Weights of a small masked image model.
Model: 0.501M parameters, 64-pixel images, arch convnext, norm layernorm, activation gelu, patch size [4, 4], depths [6, 6], widths [48, 96].
Training: soap at rate 0.0062, 15100 steps.
Data: trained on aerial photos of the United States (SatlasPretrain), 50862 training examples, 76.0 epochs.
Rows from block 9, named by matrix and row number. Rows with one number belong to one neuron. Each number is 128 + 32 x the weight over the matrix's rms, rounded and kept within 0 to 255. All counts start at 0. Numbers have three digits each.
# fc1: MLP up (model.blocks.9.mlp.fc1.weight, 288x96), inputs 0-95
# fc2: MLP down (model.blocks.9.mlp.fc2.weight, 96x288, transposed), outputs 0-95
fc1.111:195100090039128122061103128128128136087122064098024198187111124086104242128064128098128089123060128075103128135097103131078104157136079136036060068128090110052092096168050122128116128133162086101115121069097129128120073020063089116028110115110120165128136116065087098128086096128128077156
fc1.112:128133119128161138150158081123136128081054128146081112165148128115128128129207140110128168112128132175143217128128128128148187092122107105167112128173221185128103086128128080128122165158177150164128208141125133128128128064128105128128100114198139112106128128128078128137115128128130179128
fc1.113:128128049128128033128084128096055198128081064069128128128154092125125103221100128118065103092102086128105139128128108102148069076106124128125103098130053107128098066045146128128115128128149106150098205071062128101128124109124128131128000086088083146128157139128077118035111110187235112087
fc1.114:081128128105102111144128139090128157105087095128114079128106128095120107128211099128128128128128128128110106114117128131125166128089140128182142128117115128122128102121113108128088141122093118178128184128144153137111138127128128128128128087137128135127122128128149128128128128127081105167
fc1.115:129124140128162088148095128101128081128152118128124203079098130128111210144128128095128128139084128128191116128128114128084128128128086128095128164201128098110173169104128168128099144078087128088128179174168128122104135148128133128141136164131128128150128163128172187094128098125157082128
fc1.116:128128128136128255085128118128164128067096167128122118128142128115112128156128097128023111110128020090128099135128128129100000147128125197077128136128147128121087125056128142138069126128083128099117076128128128159119128128117128128068128128056128128144128077128128119089128130091132096086
fc1.117:175128139112098098030038079083128090128177139088144128063128108073133046026149070096123128000094128133049128094128128084124046135071092107128128163128137077103073128105047128080121078095097128142093128128098191163121111123058128128041023053079126160015155052075128128000165128128066066128
fc1.118:128128084150095128063099095107128087128128151114123115094115128109098128128098169109131128128218128128167128128128128128128128088128128128106110190128148125128128128106128096117105108128094123128154132128128095083128128102128107128057106156124128128128128025128128128128128162128140128138
fc1.119:101128128127128142099128146128148128108175096128127158146117128103159147128176100106162088161128124126141128128125120128130138141128105128128128128138106115142119139185096125128128128105131115101159128128145128128139128087114128093128096146106128142128128128128128119128128135128112128156
fc1.120:075112142113067078063107147103128128128125093094132205027128163049128192075117121067100210136128128068128094128177128078164128128145116128128093102135065066122021128177128169128128128160054135128128105161099082106124128128128160128044117128079094128128128124128072099069128111066185128120
fc1.121:128128128113128148082103128142128071128138156128128185199147121255183083066080066096119128128140128136148161128128132153130135142143128128143128081128170149098128128150123128124128087128162077193128128086089126128107103130149128085128128130073096128055128113056121128101102111128147173128
fc1.122:158108128153128128057051128096128166054128128082128193070128149128128108133128128108105128128084106095113128173147128097128111128059110128131149128092014093118062128120118163128165123128070145108128188128128177158101128128138158128102120128105128059089168128145128128131129141104162096125
fc1.123:161111042128128093078134128078106123071128128097128177146152015223089128161101074105115128086128043168081159105055101128089053138134093082129154113128128122128131128126174083094108129091128128101118074128128043128116087189157128128128053099128099014091142160058176118052139128128142128128
fc1.124:142128165115172075128132128127040128128128101143098133106128135094090092128128089119153128128141128128124175128114111110103182076121155132070128143128064128128128135136105167160128128128128119189149128128126152151128117128130130092097028087128101093128128072123165128151097128169147087141
fc1.125:164117076161128137045078079098104128180116081050128094096094000170065095089148105099128060074104132128147116082162127174072128142128100111128100153132181179128110128128091082163071128193192128086060049128128203179161099093154001128094128203104128065128156088065078128255174170077095109107
fc1.126:128085128170116128064100111128100126103128111123128128123128128111078109104100128091109059128087097071118066082128096010128128097128077075093109102128064112071150084107055170141104132094073101086122077128077135126141079128089117128097128078128108124026025128086101153093086128128117098152
fc1.127:185128164117128101023022079121128148167071128099154056000126120159128086154130116111054091091077128128120093038128068089132091113123128163098128131128092113064117128087106069141092128128131068139083106137128118204128052111128043128128128123072128113171128117095159128213163128098070129108
fc1.128:133151108128128105051115128062170112164128106107147050128106128128046209148128110147128128144128099123128128128128128142085128160128092128141000069104092091113142132137128173128155163128125099128103128112164099144128085128119157110128065050076157148128079128124108128152077141128128128099
fc1.129:112129121111120153086128082050185128128128128131116137128128122102110172071128128128068148159128088164128110128128122128108145211121112128150128121131085132107086128103128157000128128143112158123128128172109118105121137145131171137130128162115181114128133069128128119139128128112109128078
fc1.130:124126128145128104150128220166181120146134128186135144166128128128128154135128117128098128193204172128128129101128039073058149128128140128059197155091128128161128123099128102129103125128191128156128128133098155133128090126128142128160120192133170156138045110128092097228128128143087143143
fc1.131:148128128096099164128128085128143128128138168132128121131128172141157128146185102128171128120187128128111163128128066128128098128128128100128115161128144145132105094112157083145128128192152108167128138109128128122143128129160108097128095122128128128128128128135158111128128106147099177161
fc1.132:134140112146066233110067028111084182155090183155109051162128128122122051050113128144089100103135098178128161127128123164134128128101178103155128094136128158109130084100125000081103044128194167161103065181025128172104104128128137100170134221089171071118128132095025128151090128092128154105
fc1.133:128143071171128155128088128158077128130144128128128109163128102135155029128142117060128128109183128133128124094164089172128128109167127141128128167156024188096128128152128128134116105229131099128112077104154149161150073117072131074117128136128134135019105128128048159085057128110097128115
fc1.134:050128128128197198151023045161143155103128128128128128128128122128164071128143128171099108122103128128128103114142077155098079138148128129088128128162142147128145121071128124128128128128153128148131150208126128172156128170135130109185054179128161121123128128114144100128116140130145128128
fc1.135:101133128110130079232153091107128128128148092122128147097128143034149082095128128128130178128137128105128097098083128128128069135128128116156165112110153087128105128116128128129104181106177128158159128128186115099128128095145128128045128110138128147083128128109122173128156128142068050088
fc1.136:128128149136109035128128130128128128143186177154128139118128128128128126128181109144202128161124128121128182128128113128154144114128128070140138121128146126128125133122128053128161169117112128130147154079128137159123128128150128128136091128117128163105128128097128128128094128128128129165
fc1.137:128128126089128128162115144167166128128120128128154188097128137163105128116109128128131106097128128188180159128171106114128128128128113058121149101129044128138155150111128067112128128128193145243162128163090125185128153094152114128157045174151118112193140140130128128181158144128109119044
fc1.138:128128128118158165104149081128128128143128090189185053128160115128083128155182113128083086076118128128128128129166115102089096181128089105128160187128185108128209136087116128143128135162128100083057109153119137165155154128090102106053061140139128113069133128146023138185060158128128096069
fc1.139:081100064128093105072128128136105070124128116128110128110128128128093113110128128068047128114082070149128150128107085121128108097156122128128126121132175096108122110097128152128116112093211088101108128100128121093128076121089128086128096128128109128128128108090128139116128082160104128146
fc1.140:118141128128112174090128128128126128124156128128107141121128128141129097079164149128104124194128128128201148133129154111128088128113133149159128154128166128131128128165124150089128134176128115133158128106147114179057128128164143168128128102181128128128143138136128122125103101151130143128
fc1.141:181128116103173165096107064128117099124128137128135075175132162157118128051090163134128100128128112000083136128160116128105111104111115109185128128114103115117077110128084081104128115153128093128110195088062068093128107108128114096009129153083152160049141085104110128128186128120076115084
fc1.142:128076088128128067066149057107128121128145000127128139139128072097118128180128128137103128128128081083128128176115128132072128087097113177006099149156128121158072128128187080103128096128092128189128191084106111144128128079128090122084123121140128152115071063128128128138085128180129091128
fc1.143:137128128128102145128115122128141128128142128128128128119101128128132172095112100128096146106128136115095128145128086128128128088128090075090061084099132111128128229128128145168128086169123092128141086105128109130128097128128128128083128054144166140128128128128128128128169128084154128100
fc1.144:158158089168114135159139177128152128142158183128128153128109128128128159166128128179149161154133180128154197145171128122124164128135114190111128197207092178158149145096128131168128166128174100104128166185164128087111153126106103160165082128200128157136128125148150180168172053155157112128
fc1.145:082128128144128111142178124128131089128093128080090219145071154128210128128118124056077176105155128114131128167144101128128148135095102139128186113128109128176128128122148122133128039138128128100151108128119128173128174075128144151068138109128083087104164107113128084142143128128200117122
fc1.146:099174100168098112128145128090128110071100128128128109025128055144171218128115054128078255128128128128127082115140064082181128076125087064144139139128156123128128128113183099114142128110099128142079128092131128128129098139138107194084179063154128128128153128148170128196128176087149098126
fc1.147:098113107140081165071115128128150141090128128155128122118121128149128142128144087128128128128163130118167127129115128125134157090126113128128100134128103128128128153128128128091128131104128128128128149167128122132195128129139128128101091126185154103128128128128141156110068097137139128128
fc1.148:146128128148115128154197134156128128128157060142128122098145172128078128120128128079117129157128128128161144128139128070132180096152119130128084194152145120150128109101128138128083128124120128128120117117123070105105096138133072119128128128131128149162128093179128128183185152170149127128
fc1.149:139128138110128131091123128157129128126128109128114123128148146239126128117111128128127128179128128103074122130128128128128075116098132149195128128128119128128116128185107109128115113119062163116154128146128128108128096128128128114101082107128128129126128050128110128115093114119079128128
fc1.150:111128135060128091032088128154219128102094075191130091091122143095164128135128157108103128128090126129128160095132128097128128120112128048112128134082059111149120115032096128066128120121156128123076152159128128128128128127062128112069071128059141108078157080140085128000111128092173047197
fc1.151:080112097133128049128125121117102128128075128164100128115056164070128148044224126119070142142097018068095090121128068128041161130094101085128128108096128131128152153040141107077145085128062128085065128116128128135128194141113128119130068109076115128108148128131126104104128128110128117107
fc1.152:128136128114180112105099128100128128191128083136128067200154023095128019069092128128128149128082083128092165155138128102105197128110095094031187123054136128187221116128128159128128120124128079128139064165111151205128128128211128063128138163092128084128128104128169128078128154102128128105
fc1.153:042093102128081088142187189176152128113065120049115128128128157131128109128115128153149121114128126128096149095128134116186128113117083081101161128128128128139132152128128193131128178128128128128085069117161128108153150128128128127135145128195131128082128128167082128114128115102027099120
fc1.154:128100128111128128128148128086128125128192165128136128123120155128135134045140071128142128128128046148128139097101115090109067161128079063165123128112142112125099116164128114141151132159124128116128128128154144165107101128128128128128157138128128128154128106109120128128110115196092167060
fc1.155:171092090128128128113059124060093128128117103128128091112128131162111100049128128090128128117128120102131062123128083111094179115152128128128165128150128128093139079128128170060122128148172122172128087138128051091128162128141128138063102122128103128085155110128128108100116128045113125172
fc1.156:106064066136128128056040024092078128128128074108128117089081128128108124128052128098065130101105087128185086123114112081128093065077128094115123092129018094128128143119100128112114113128070096152047149089094077089101092130115104128082170119143089089106128128100093100084093086116134128134
fc1.157:141128128128128137128004128128128128102106053128115128168097155128147064096128103128092158095142086128128113128128123136110077128068107093110122106128128128128084077084093184128154177128135119172115172128121164128091128067093154082101161128115122102124072128143106128106145123152184150078
fc1.158:117128140128128136099172128138128108100155135128128141128128129087128128106141128098141157107162162157128158119161089134094131140143131128142128128140163117128128121128128116140105104128131128128146126128128128128128128109108148109159041128109128128095128149128105176099194128165080167128
fc1.159:128128127128103109124101173184128142128151128144146074149109106183145092092120128101113200128160128137128165107099094082120075104144115137181128128169128145063114128083224128115108128144099128138153131175107096174146047163142128099122177099131084128128155148128203177022128136138155173182
fc1.160:118128096076118109128163128128155159138128065128139128128107099137115142223108128125131128139128104131138128128081128099151047093093128153128122128138076128128128134109128059128133118115160128229124136088128064104151099062131115112168070123098101140156172137128102145146091104123214152152
fc1.161:222060128000128094000090151118128132127109097118066023024128157137060000180070096065049105128120128102101128142072110073035054129095128128128046072128069073081131085128196128116088112095098066096145117156088119198107074000201150100055127047123112089060073128095138126072137119095071105102
fc1.162:128103120104098143083098153094124123128122170117109128130128128102105105087099094100071081095121065128100128128128128144159128093128141150101128089141132128110080111128127128130128100128204091125050128128101098077191150084104114097082104100077128126128112124109128084128128120128134107128
fc1.163:132128130128128149098128067128128192168139128128128154091033124128128128128101128082128117114128128121233114128137165107114128128042086102128119128157063118128142218159128161110128113128087096101128184128128109128128122161128128149153128086147107116143125083128131172111161128128154128128
fc1.164:112088128163144107126051128128128089128128142149090108098128128107058128086136120079128128131071124112102089128128123084128152095128128194098092152131105109162072081088139146125096128114128128128113107104128128142137150128128128054100127128129146128112061120144151110047106128129049128140
fc1.165:107128058193128163072159093085128134128158092132128152105128066119117147108156128128154128128139145128163128128153128134096168161064100039157136054145036128134092215128128149108128108112121137104121185137128061157112166117154154141128094072128128091128128113128196128158153163038154107130
fc1.166:109128105083128128128091128128119102117103106128102128174177128128081118096106103107128136128128133150148151142161120128149128128111152142128127128128128128128128165128138092144136119128092107201125128149159128128097157103127128161145085128128128100197162128128128128156183115158089065100
fc1.167:073128202128128208128105134182151128128136151159128128128133128201131139128155128113098110123159164128128178146142128155177141148117137144128133127141128128146076165128128118161161104172162126197161055125128133093128132101128141100149074075125116128130128174128128128128141128103128128043
fc1.168:128128096128083198115100165085101115146160196128128128113128121106128162128128128096170156155128131128128163117128092135097171128134128128128139161138114167086139147108128093054128128128170139128128147128128082128128106128156119107114108128127128070128128061099173138200118079128110158128
fc1.169:107161138128104152122128111128115151121128128100128128141078128127124128128128128127143094128137158128128161137154128172144128125086128128116115121147139128149140128134128128128128105154121161128153128128095128128091128094128135129128128102138128128162128122128128143130173090128167128107
fc1.170:128115122150104151128118162144164090128137171142128128152103154096151128122128128090146140128176128112103155128164086133140158143145150113112128128120094128128128128128124157128128132128112118160106093128180128128126128141111128128139243086135128146087107168128095128128139123168150161128
fc1.171:098086143092201157085088075083037116128165063128099115100128128153123092110077146110152090091114103123138130128119119128069128128098128128128096121128184119094128166128136100128128110128105138118115133128037050142128116056128128107085052090094140128126128110122154128114086104051128119128
fc1.172:128180071128128151128128167116146128118128158128128128138108125106128147142195128100088094128144101187134128128159119128144100110147139113128128100128128128140124103128168107128128106128139136119125167128129128140137143113128155145076088091125161128128128164128105160137139124154128128126
fc1.173:140091094129089108064040005068105128098140137128078122123105071058082122128107071128070122068042094128118100128063128109077128074128121128120097101105148124113117133081120143235149134128128064097156066054123118087119142103152128128022112046158112096128128065096110091078091103036096082087
fc1.174:136128153128125099128128128128128121075128128098128137117128081113146144183141128149170128126200185128111106105128072129128126128128128118128128128107128125128128132156118075134127128071128125090128109103128090097128128110175128128128118118111113128067128109100122114155129128153128156155
fc1.175:155128134098128110127128131122082079128057128128128128089137076081013095115128128108079101128128135128128087128128116081133140121121082166108064090116128117123107089128100127128087186194113120118115104151125116076113128128128117128036149128183128103141128145182104079128134108136128142128
fc1.176:128128105175092128092075067022132070055108075128128135175043140089207128083110062111128128169128128087133126084081128106095128128158128170062117128109168080082128076128132083092156117128128167152007090066105128127128128087128158188119121073075113151128158068128128090108171116114128107086
fc1.177:125167128128128108085128145111128128076143145143128128115103128128118167114128128117128128128149149126128145128129128136128128128128123128177142128128128128117122146149141128128160128129165128150161122157123111141083150141128128119088128152128142128128149094128115160128128149127123174161
fc1.178:073095061124075104128128128139128128080152104128128141102103089147128175093110128082128149113128128162102128104111128128158138128128128128128112128128128097128160119128168149128128128128122128108102128100128128096104117128165136137131138105128135128121128072128128154115128128169128128128
fc2.111:165150122085128096176167128140128128128113128180039167045121128144128159030181128128128136180150128255128108128128137128162117128095128128128122169067103128165141087087087110128128128128114076128128162128128128114147128055140128128087125118128105130126143128111141128234135140128166128128
fc2.112:027128128135104128144159104128171128164048093079116128101128159128162041102068178119141153057128128117125140094131128072128179208128206174166128188083064135044149052182178126128128069128128128098117190128128202110152128128128093128081128141128159097120075128117081128128128141114128128128
fc2.113:128128109128128135163123183156112061128172111143140123132041148095117103128129093106113123128118128086120173148139100133085056147100157138128239128116126113116146141075145128133110128145101074128193128128152102136128186146106135099137058130111128128195087124132128115128142160128184106128
fc2.114:128108119098067115128128103160175181098095080138255088117157128131150158090035113093120161073133128081104070056128094183187165108095182168128000142128204162175114037155085049179093087156128156169067107123144128065123150103128141178128128128069075180116128122155137128097115081127088142128
fc2.115:128186128128085121119145102153155151159066083092198075128162170105128128128163141128128137128180128168102096103103165102149151125128130128173067127128159160086139128128128100128143034119152098128128170125166128121110126128133128145118134160128128157119212168156070128159128128075129137128
fc2.116:051141179107189148137128119087175160206097114128160118127099128080128159122128128133100062019121190128128227128233097180128183153183135128060162097128093032036085128136128152151149076128109191070141174111124120128168182112176041063128192151107119128086020202128191158119140127184171128214
fc2.117:201128101140143128171201128091046054135222047128178054092113149023122144250167128136152128191128128081092095128078097162099165071128142128128128077103220066128182227191026122128195134128162045150121086128150129162083163107128091227157133092118048130188128125128079091137176091107128103128
fc2.118:128103166128128151255175147128142096096084128125110149128147103129128126128096150128128128128087135114099081128151128097128128044128135172131177128144114128128128128128128128128110148166128123094091134125128128173141148128148128159101128082128115151122112128110138128128128145184128164137
fc2.119:128120127100128156100106123148119101077128115115091128101180144128168137132140174148161088092120150128128115185127092128170134164151170145128143128148148210094134128141142103076096121168128069113098131088128086121118175106152090116078128175149128094128085150100106128082160089128128124164
fc2.120:128125088128153128203144128128128109146128163140107086128144128161062128128128157128146110128120128128128065108128113096128154079128128155123148128100100063128128098128109093128128161152119128129128146128128128128093128128128128130137128128138128114128128128122181170128128127206151128128
fc2.121:112159155130113155160147128063115140125104128072135128128146128080124193066180095196131124160129167184128140132128190112065159127186080081149195037128128111207193074156090128128119128098078126128109150103172128128128122128111081158110103128120171115112156128121166092181128128103128066131
fc2.122:178112081128128128151090128125128118116165168108093102068128115136128079128122128128128089139091134128165118156128129091113128090128128128084201170128128160128103083128173068058128108127128128124128160122128102128083171161128115128080128107128149128128104128092193128128090063212128128139
fc2.123:114128128195128122112164128155118161151050128119128089037128128141132128150128128128128128172128114225204194148152165106170156145117128112128091128222194159115072110095128104155182095083145146164087128128158084128147095054116128166098162128128128169128073128128128141151128128098180134128
fc2.124:167128143149128154128183128128173067102128104096003128189178117173128128128126101075170128173154128144155168124128091116128228170154167184158237170102102128178148090215128173116128128159170129087128134051131125128134200128128128128128179102128068124157128166128128098128128128128140128115
fc2.125:112112128128128178113128128104128142128177187133115128233128122112092207185141165155100054128096175060157128064160098144128122171128165128102154067000052128128152206128128192122128200117128184128144113134101162128113076148128128126155128154128213084128080128128165134053128151105128166176
fc2.126:125128107153156092128128128114088107128128077128200083062109148128128142128117128179123134092128128128128166128161105113118128128089128073095197142152159167171145116128131069128140128128140073128102108098120107128128180141122098128149111128093128128164084173128107128186128128128166128128
fc2.127:214128153098173100069147105128128143098077186074078000234150132103022162167128150135094128100120128090110169085190078105131128208171074136107133048128071091164156055133116138122182234126119160137105128128117155128128096137094164120128121147159125093128098128148111165027107139128128169086
fc2.128:097128130128128101128177128128104128146107115128128056060113128076128140127158128085128116095139128189144128137170169115096117128134128111108182128132143212140128113088123096115128128095130101128137128128128117121137155128128128139104128113128128133122123128153119128175131128091165174128
fc2.129:128059102128104114153088128128091128118139092122086098128075132192145238155128128087128128128087128129079128121128165128159144127181128128066128070141143128171158128148059076128131128128128143128128064128075194138128128186128128161101136162127128091127122128120171121128128174171136128125
fc2.130:128128128128116128212128128128128071128144130099110128128128128100128063145062128128145146128152143128128092128077128047167153089128128147154128128128128128072128128128128128128144128158151097151200112128121109143128149133146119128128128128148128111128039076095128128082128125128148128135
fc2.131:128176130128117183061128093128106120113128128128143102128151128140161128182082128128094125128138138103128123188131084112161126128128118114144092128162156128167128112148176147080128145102106160128128138112158091134128128128129128128093182128161160183131095139137128115087128091059146105128
fc2.132:101083123132111085183150128169128144093074113090164016063125128108177100072134070104109174150122095204142128076155156125118121120134116119093128121128152128102049080101091057128120081107096091091128093126156119101132066168077128128079100082118090128082172117128037141128105097119115132082
fc2.133:164142128128145138155145165101154102129191128150177153108136113128128185164125136158136128128128179093131128146143128154147147081165121079128146128212150091175128110128128157143128170128141059178120128128153137125084128128118153153163128136104142164188105128128113149128224128128153091128
fc2.134:248153128143169142128194083088128132083110128108201067123128112090157128128109114088128113164108128137128121178122166128145070078130128128081164168128128128128160128128095088096128128142128103124097149128128115101112182118132102122089172077116092130128128128128128128128115128159088105140
fc2.135:209093160128093096148141165150128101199196128128128150156190109180128128112128128128160160149128123123128120098161128185128066180128128128115128103116144128136128128135128172128122076155105187148166091096177128108151130128093160127128128129127122128128128128128192128128120107183128151067
fc2.136:162154188128128071128150125128135107143211179128128161142168102128128128128093066126194061049128128136128169102128128128128128126156133128131128067128128092100150084131128220180207114128128128146128128128128137091119153126147092128128201074128128126109001117128183145193128130127079128177
fc2.137:228142151150141166183170154136090128120112177188084214124128087143128045084146128128135128075128109191159128128185128110196186079120116198165162176128103164205092086128153183104128128128128149107128130128145071128128128127128131178095178128128128195128145128128147086175128160154167128084
fc2.138:099140160128128138125128128084106128069170166106007128193162051105101197120184170139141063073090188141152128063176128128125128128128149128139175103128056190114156186128130128091128141128150232128128158180128128156088128132128132128128122174169192062039137157097130098145128154128150102128
fc2.139:117129156128128115093118128101115129089069152129128129101119148098106117128128099120145128114160128155139121128128138117104128128089143128128094088128128145143105176173120128180128128104095120128109161116154099128143151107180121103107107128128118097115155128157099128097128151053124183128
fc2.140:128218142128128128055147128106123149118128153128148138136128128140144100114128157104151128128187128137134137128116128111138128115109125117114128154128117128144122101128128110125090147128146128128128185128128110102154150128128136159128132091128128141128128128134091128123128128159127128154
fc2.141:091146128152131128112128128128145128087130148164088179050154130090128128114128176116092119088128128089128128125132128103128128128119117172071128128128116128089152115146128128084128128128128102128103185128106128128090128139128162128128078151128128151128128128118128128098097133128128098076
fc2.142:013128104123147096152138107128181128074128159119063188099090128193137111110128128146108128181107128117096128158031110129170126128128169128088135174062110108128123128084128128107128133132176140077128167128133114122128128124145128089128116137085108097171128128094141098144128129160128128160
fc2.143:128128128155128137197128157128152127128128127128064107128128085109128151048128096179124122093128128128062071137128111138128105112171128128109053121073082128128128144051105130127128128128128072047153134128128128128128128128128113145130082094089037132128188124115128093170079059131072123128
fc2.144:128128125096128111092115139114110128126138109145151128151101136110128147157128128099128146073172142086131128128146128128128124128190142125153134128130128176102121169128136134154112128128128113158150128128126108160128128128158143128186134128128128128139158148179128164091157117128128160128
fc2.145:128099128128107095145128115128155128128035128027009000056123100095106128111131081198122128113116107128128128143128132105156177174156113128128100117128078099115109094132128128128128071128090097096128141128128123093128098074103096111076088128128170106128124144085172086128079114128063098146
fc2.146:157114116112128128145104128122092128141072128128151053132103131069082105128115117192119207154129128128062152059128102116103128154128130125128125096052101080092128076128037128119128104132117109099098128094135128111118118140084097114128057128096039112096128128128128143127095120128077183128
fc2.147:192089125176095140173128128128129124085128148128128104128102124128128128097108079128154102128111156145128128164097128128129107137146128128085128128128169089128092119163072108133128102128128136123128085128128126113125159128122128128107165115090128116128128128128157120151134077132128128163
fc2.148:100149130142168107071128128124152152112112118094091135128097128080136122111161118093124113028143128128128143128128128128128154128107128128128153113119106158128128102129159128135110128119152128128128135138089138131145149128142129127118128128154202128147128158128128118128116156100097128138
fc2.149:181084123139091100160068128183137066108128092144093153127171152021115115105164151111148128085103090134128128128141100140091093160205103128106180128107144063128097147102107129128128122157168111128052112128128095128128184128128128152128137136128167128128115145128099159065128124128128116128
fc2.150:040110128115086128128135116087249128080140058067152128230093101098128243069183128103115128056128128145128093080128138165128128067132173128126160091071128111184190122128097128155128088155130137075059123103097160128093132102112176059128061201128128078118128120097128128125157128128085163150
fc2.151:132123106062128143173122128112200143128128092128128128169083131128063159085183128148099128066128136154128069128154128182072128065128128128151186059077112156146130130135051128143115092128128115094128128136056128124143133087119133085117015185174128058064169145126130152112117168135092159128
fc2.152:128169155128099128153138128125150128128146153143185116174169153157108085219099158144164136186135191095101148128128128128147180101185166122128128120128129092198193162192128129156106170128076102128128147128128166128128140121128084128130128158103128140172112104128224113133128143158122079192
fc2.153:167141161095128128144103128105057109163116128092138165128157121075163091020133128115128122128188128186128096125128142095142085139087178186165122214128128108133128170139128125090034108127156158126138109131141101131115090128180107112128128124122147163110202092128128076128124104128159193167
fc2.154:112133111128128121090086161141098098109175128160177126161114128125128140060148094155137128093150137179136128192107106178054040157059194128112128128104166206163128097091140178155128128128128130144136097128148149091133128153117120146147128128128128102128128143137128128128165112133137175090
fc2.155:070143158164128128128142128104087128128106128145128154128165133128128142104128142116143128203142143158087144072149147118128128167128150128128106178128141164128128110123150148114096135099140130157136128132142207128158119128106056202128128128085136173120123109128203128197128076100127103128
fc2.156:103158128121129085189147128046151100084062042028133086148042083113149158128097122213128194128107085112189109250120154106202112063245128128107109063074128018151082128146099079126128191061151192148128128128140174144128119128068048185097128184139110087142088167128127186186146228150040142128
fc2.157:155097104118128121151128153128128128167174071128086128120200137019116129128199128095064061019118146128115085072216077078128107213128187144128137128086083166065159183128107144097176074137113102063113128126128100133100161128123134083136106114161116128078098128145048170100131152059128149128
fc2.158:159118128105128103192057128128128128123135128084128128130111125202128104128097123149154154084109128096128128128127159101117128128208068128128140128255121151169128052128180128128149163130089128183122128136144106128128151158128128138128220145128128128128175106125128128128091128177196145107
fc2.159:128144098138128111159128128086123157101089128083014059115134095062142154035174128128128140151128128222160109151145111128121128092082125128128113128057072203154143039100110128089128128120069064073128184128128128099095121102075105128080074142128129108097141143110128148169128154124115128128
fc2.160:193116148128128157112197128128128100105183109076185068128128130142177128128128088097132128128109128139105204147128124222128137189153098128088133096189162125201105194111165100124128128128064128178167086135128128128158104160088124089098145098103171179166054128128131077179128136097120128131
fc2.161:136114128128131137130129149155154127073128147128000053255128111060092009173080128104108174170128128034128128105141066095145141152134102128128101128128064136129128085159171148128083160143119128110128128105111114128111102073128128101142113128128101128146168128128134150000098129128085119117
fc2.162:147099097220128128128128180128142128106128192114074091128107128162116166128121138128128105119122137099155116132128165127143085171128078074113105147105128192103128089113160176178128128150086165128238101178106128173170158128165128083099138103186128112128128146126188128116128116128145107128
fc2.163:103199112146128128080144128128128097134119128092136146090111152128144114128140154168117116126110128149111104157128146112138147128159153128127073149128100152128128128128141128060128082121116110086096178070160128128106117095153099128046111180161143117102141113106128076128103181103106114128
fc2.164:144153129161128135089172128117107128085152128134099128053176128135128104093139150120165115124151142128128078128104128128139128128119111123128089180128128128145138150128128128145128128128128131089154128135128128114128128164128128128121147139124101141163139162126120088140110088128158096128
fc2.165:117171128110108128130152094086128091076121102104104128091155128128128147044201128153125151040140167187135074128067195103138128128165131128128133100128090128128170093156144114135128095154091080128128169109128140128110128122153128092078103150153128128087128117107128128159128128065146094130
fc2.166:205156128111128143128172128123107092128198037128111099128193123128094128142154147132165128129163128132128032076128108147183170116170129128138128128128161128128121181158137160133155128153149093076149128128125124173099128102128136184149177111154128196202116117150128128158121090103200148118
fc2.167:190186136128152174027128134145080128113128128128177099141128122128131129128132149138128139095156139138128144151130095157128144128139123098127128128123135116128112128151128157128131153128157128122128116118128128159106157109177128128128173110151128150126156102128128106128128128089133128100
fc2.168:141098128128128210145110128128101130130178162128162143143128128142131128187128146128128128128128128092128128128161128114128128133125128151144209175112163148146128183144128179170128150152164128174118116162128080141128138128142159149191169059128156128204143128163128128038145124128123172157
fc2.169:084162128128121128089151108140144128128128121104128128163070128106134127166128114162128128123170128144128143128107139093128128119138136128128149122092125128128128147127116085134100128106145113128111170128128128146114128128114128121194100128078128128105128128159076128117128128128110159128
fc2.170:177130128108118138128128168128089074142164169167128128076125141128117178097171156198128128114128162105128136105198076113128100128110128128118128128048188132128086146116066098132107125131128051085144128085128169129094098128142077171138000103122128106167128128128123160128128143128109062172
fc2.171:190157175182147128152142128162080093128120128120058098141138086013125112186128128122128101129117140128153128118137123127108166128178152116121128146137036133128172164128128217128143149128146101128171128114112127128109170102128108128128128186128141140137092146138131110128128151128107071107
fc2.172:128128124128128128100160110126203194128109146145128145148126100128102110145081111165127141128175114108157116128123128109161123127128100158133128128148122132117128092128128125128128128128132121128128155110128134128128128136136136128168128085096102148163094128151128121141129102157098128128
fc2.173:128098149255151081128128165127067076128128078176128128128128087056107110128088133121133125128128108106103107166166128117105114128128083016175198138064109167072128113109160144196052164128237120117136109130154064162128129164128199093165122093109106176128191073162128142107128157097148116040
fc2.174:167062128079126106182109158128128102118147159143106170116132156170155105155110098128128128116079128091133120077128090129161148128231128184137181128128128148180085150152169144048074145144092128157128071070128128212153128099151161128128160128149170128128128128103128128085128164154122069128
fc2.175:065126146089145179097128146080136166127102108141038152122128128128098118123098120137114184107173128128106109080128082104128152167143187128168125136151078096128128157172112156158087114089150128128128165147128133128133092128128128104163128128128076128132111131150111128086109134097095128144
fc2.176:149130134184119131118128099164172189130030093105128145190157136128089128067128128128130107116128126158145145154111117082094189163128082197149128128128056131174115065164128127128148104128128104087051128157142201086128128142120128080116116160124053128128128128128137128158103165141120096107
fc2.177:113166115099151128110125128173128143128124128148126104124140103128130108128111135128150113128180128128128128143103102160128137108128148128104081123137124128128131128128128122110106128146138092128103175114115128101128119109144134161211128128091107144132103120150102146150128149128118171128
fc2.178:150128135091174128235128137135115151112128124141128148103158070069106103050114120126128128127128128115128068128128153100120128139128069128128128134128128128096134128088128125096142124114161093128095121071103089128194128083128101121131091079128077160128148128128126128128128128133112117128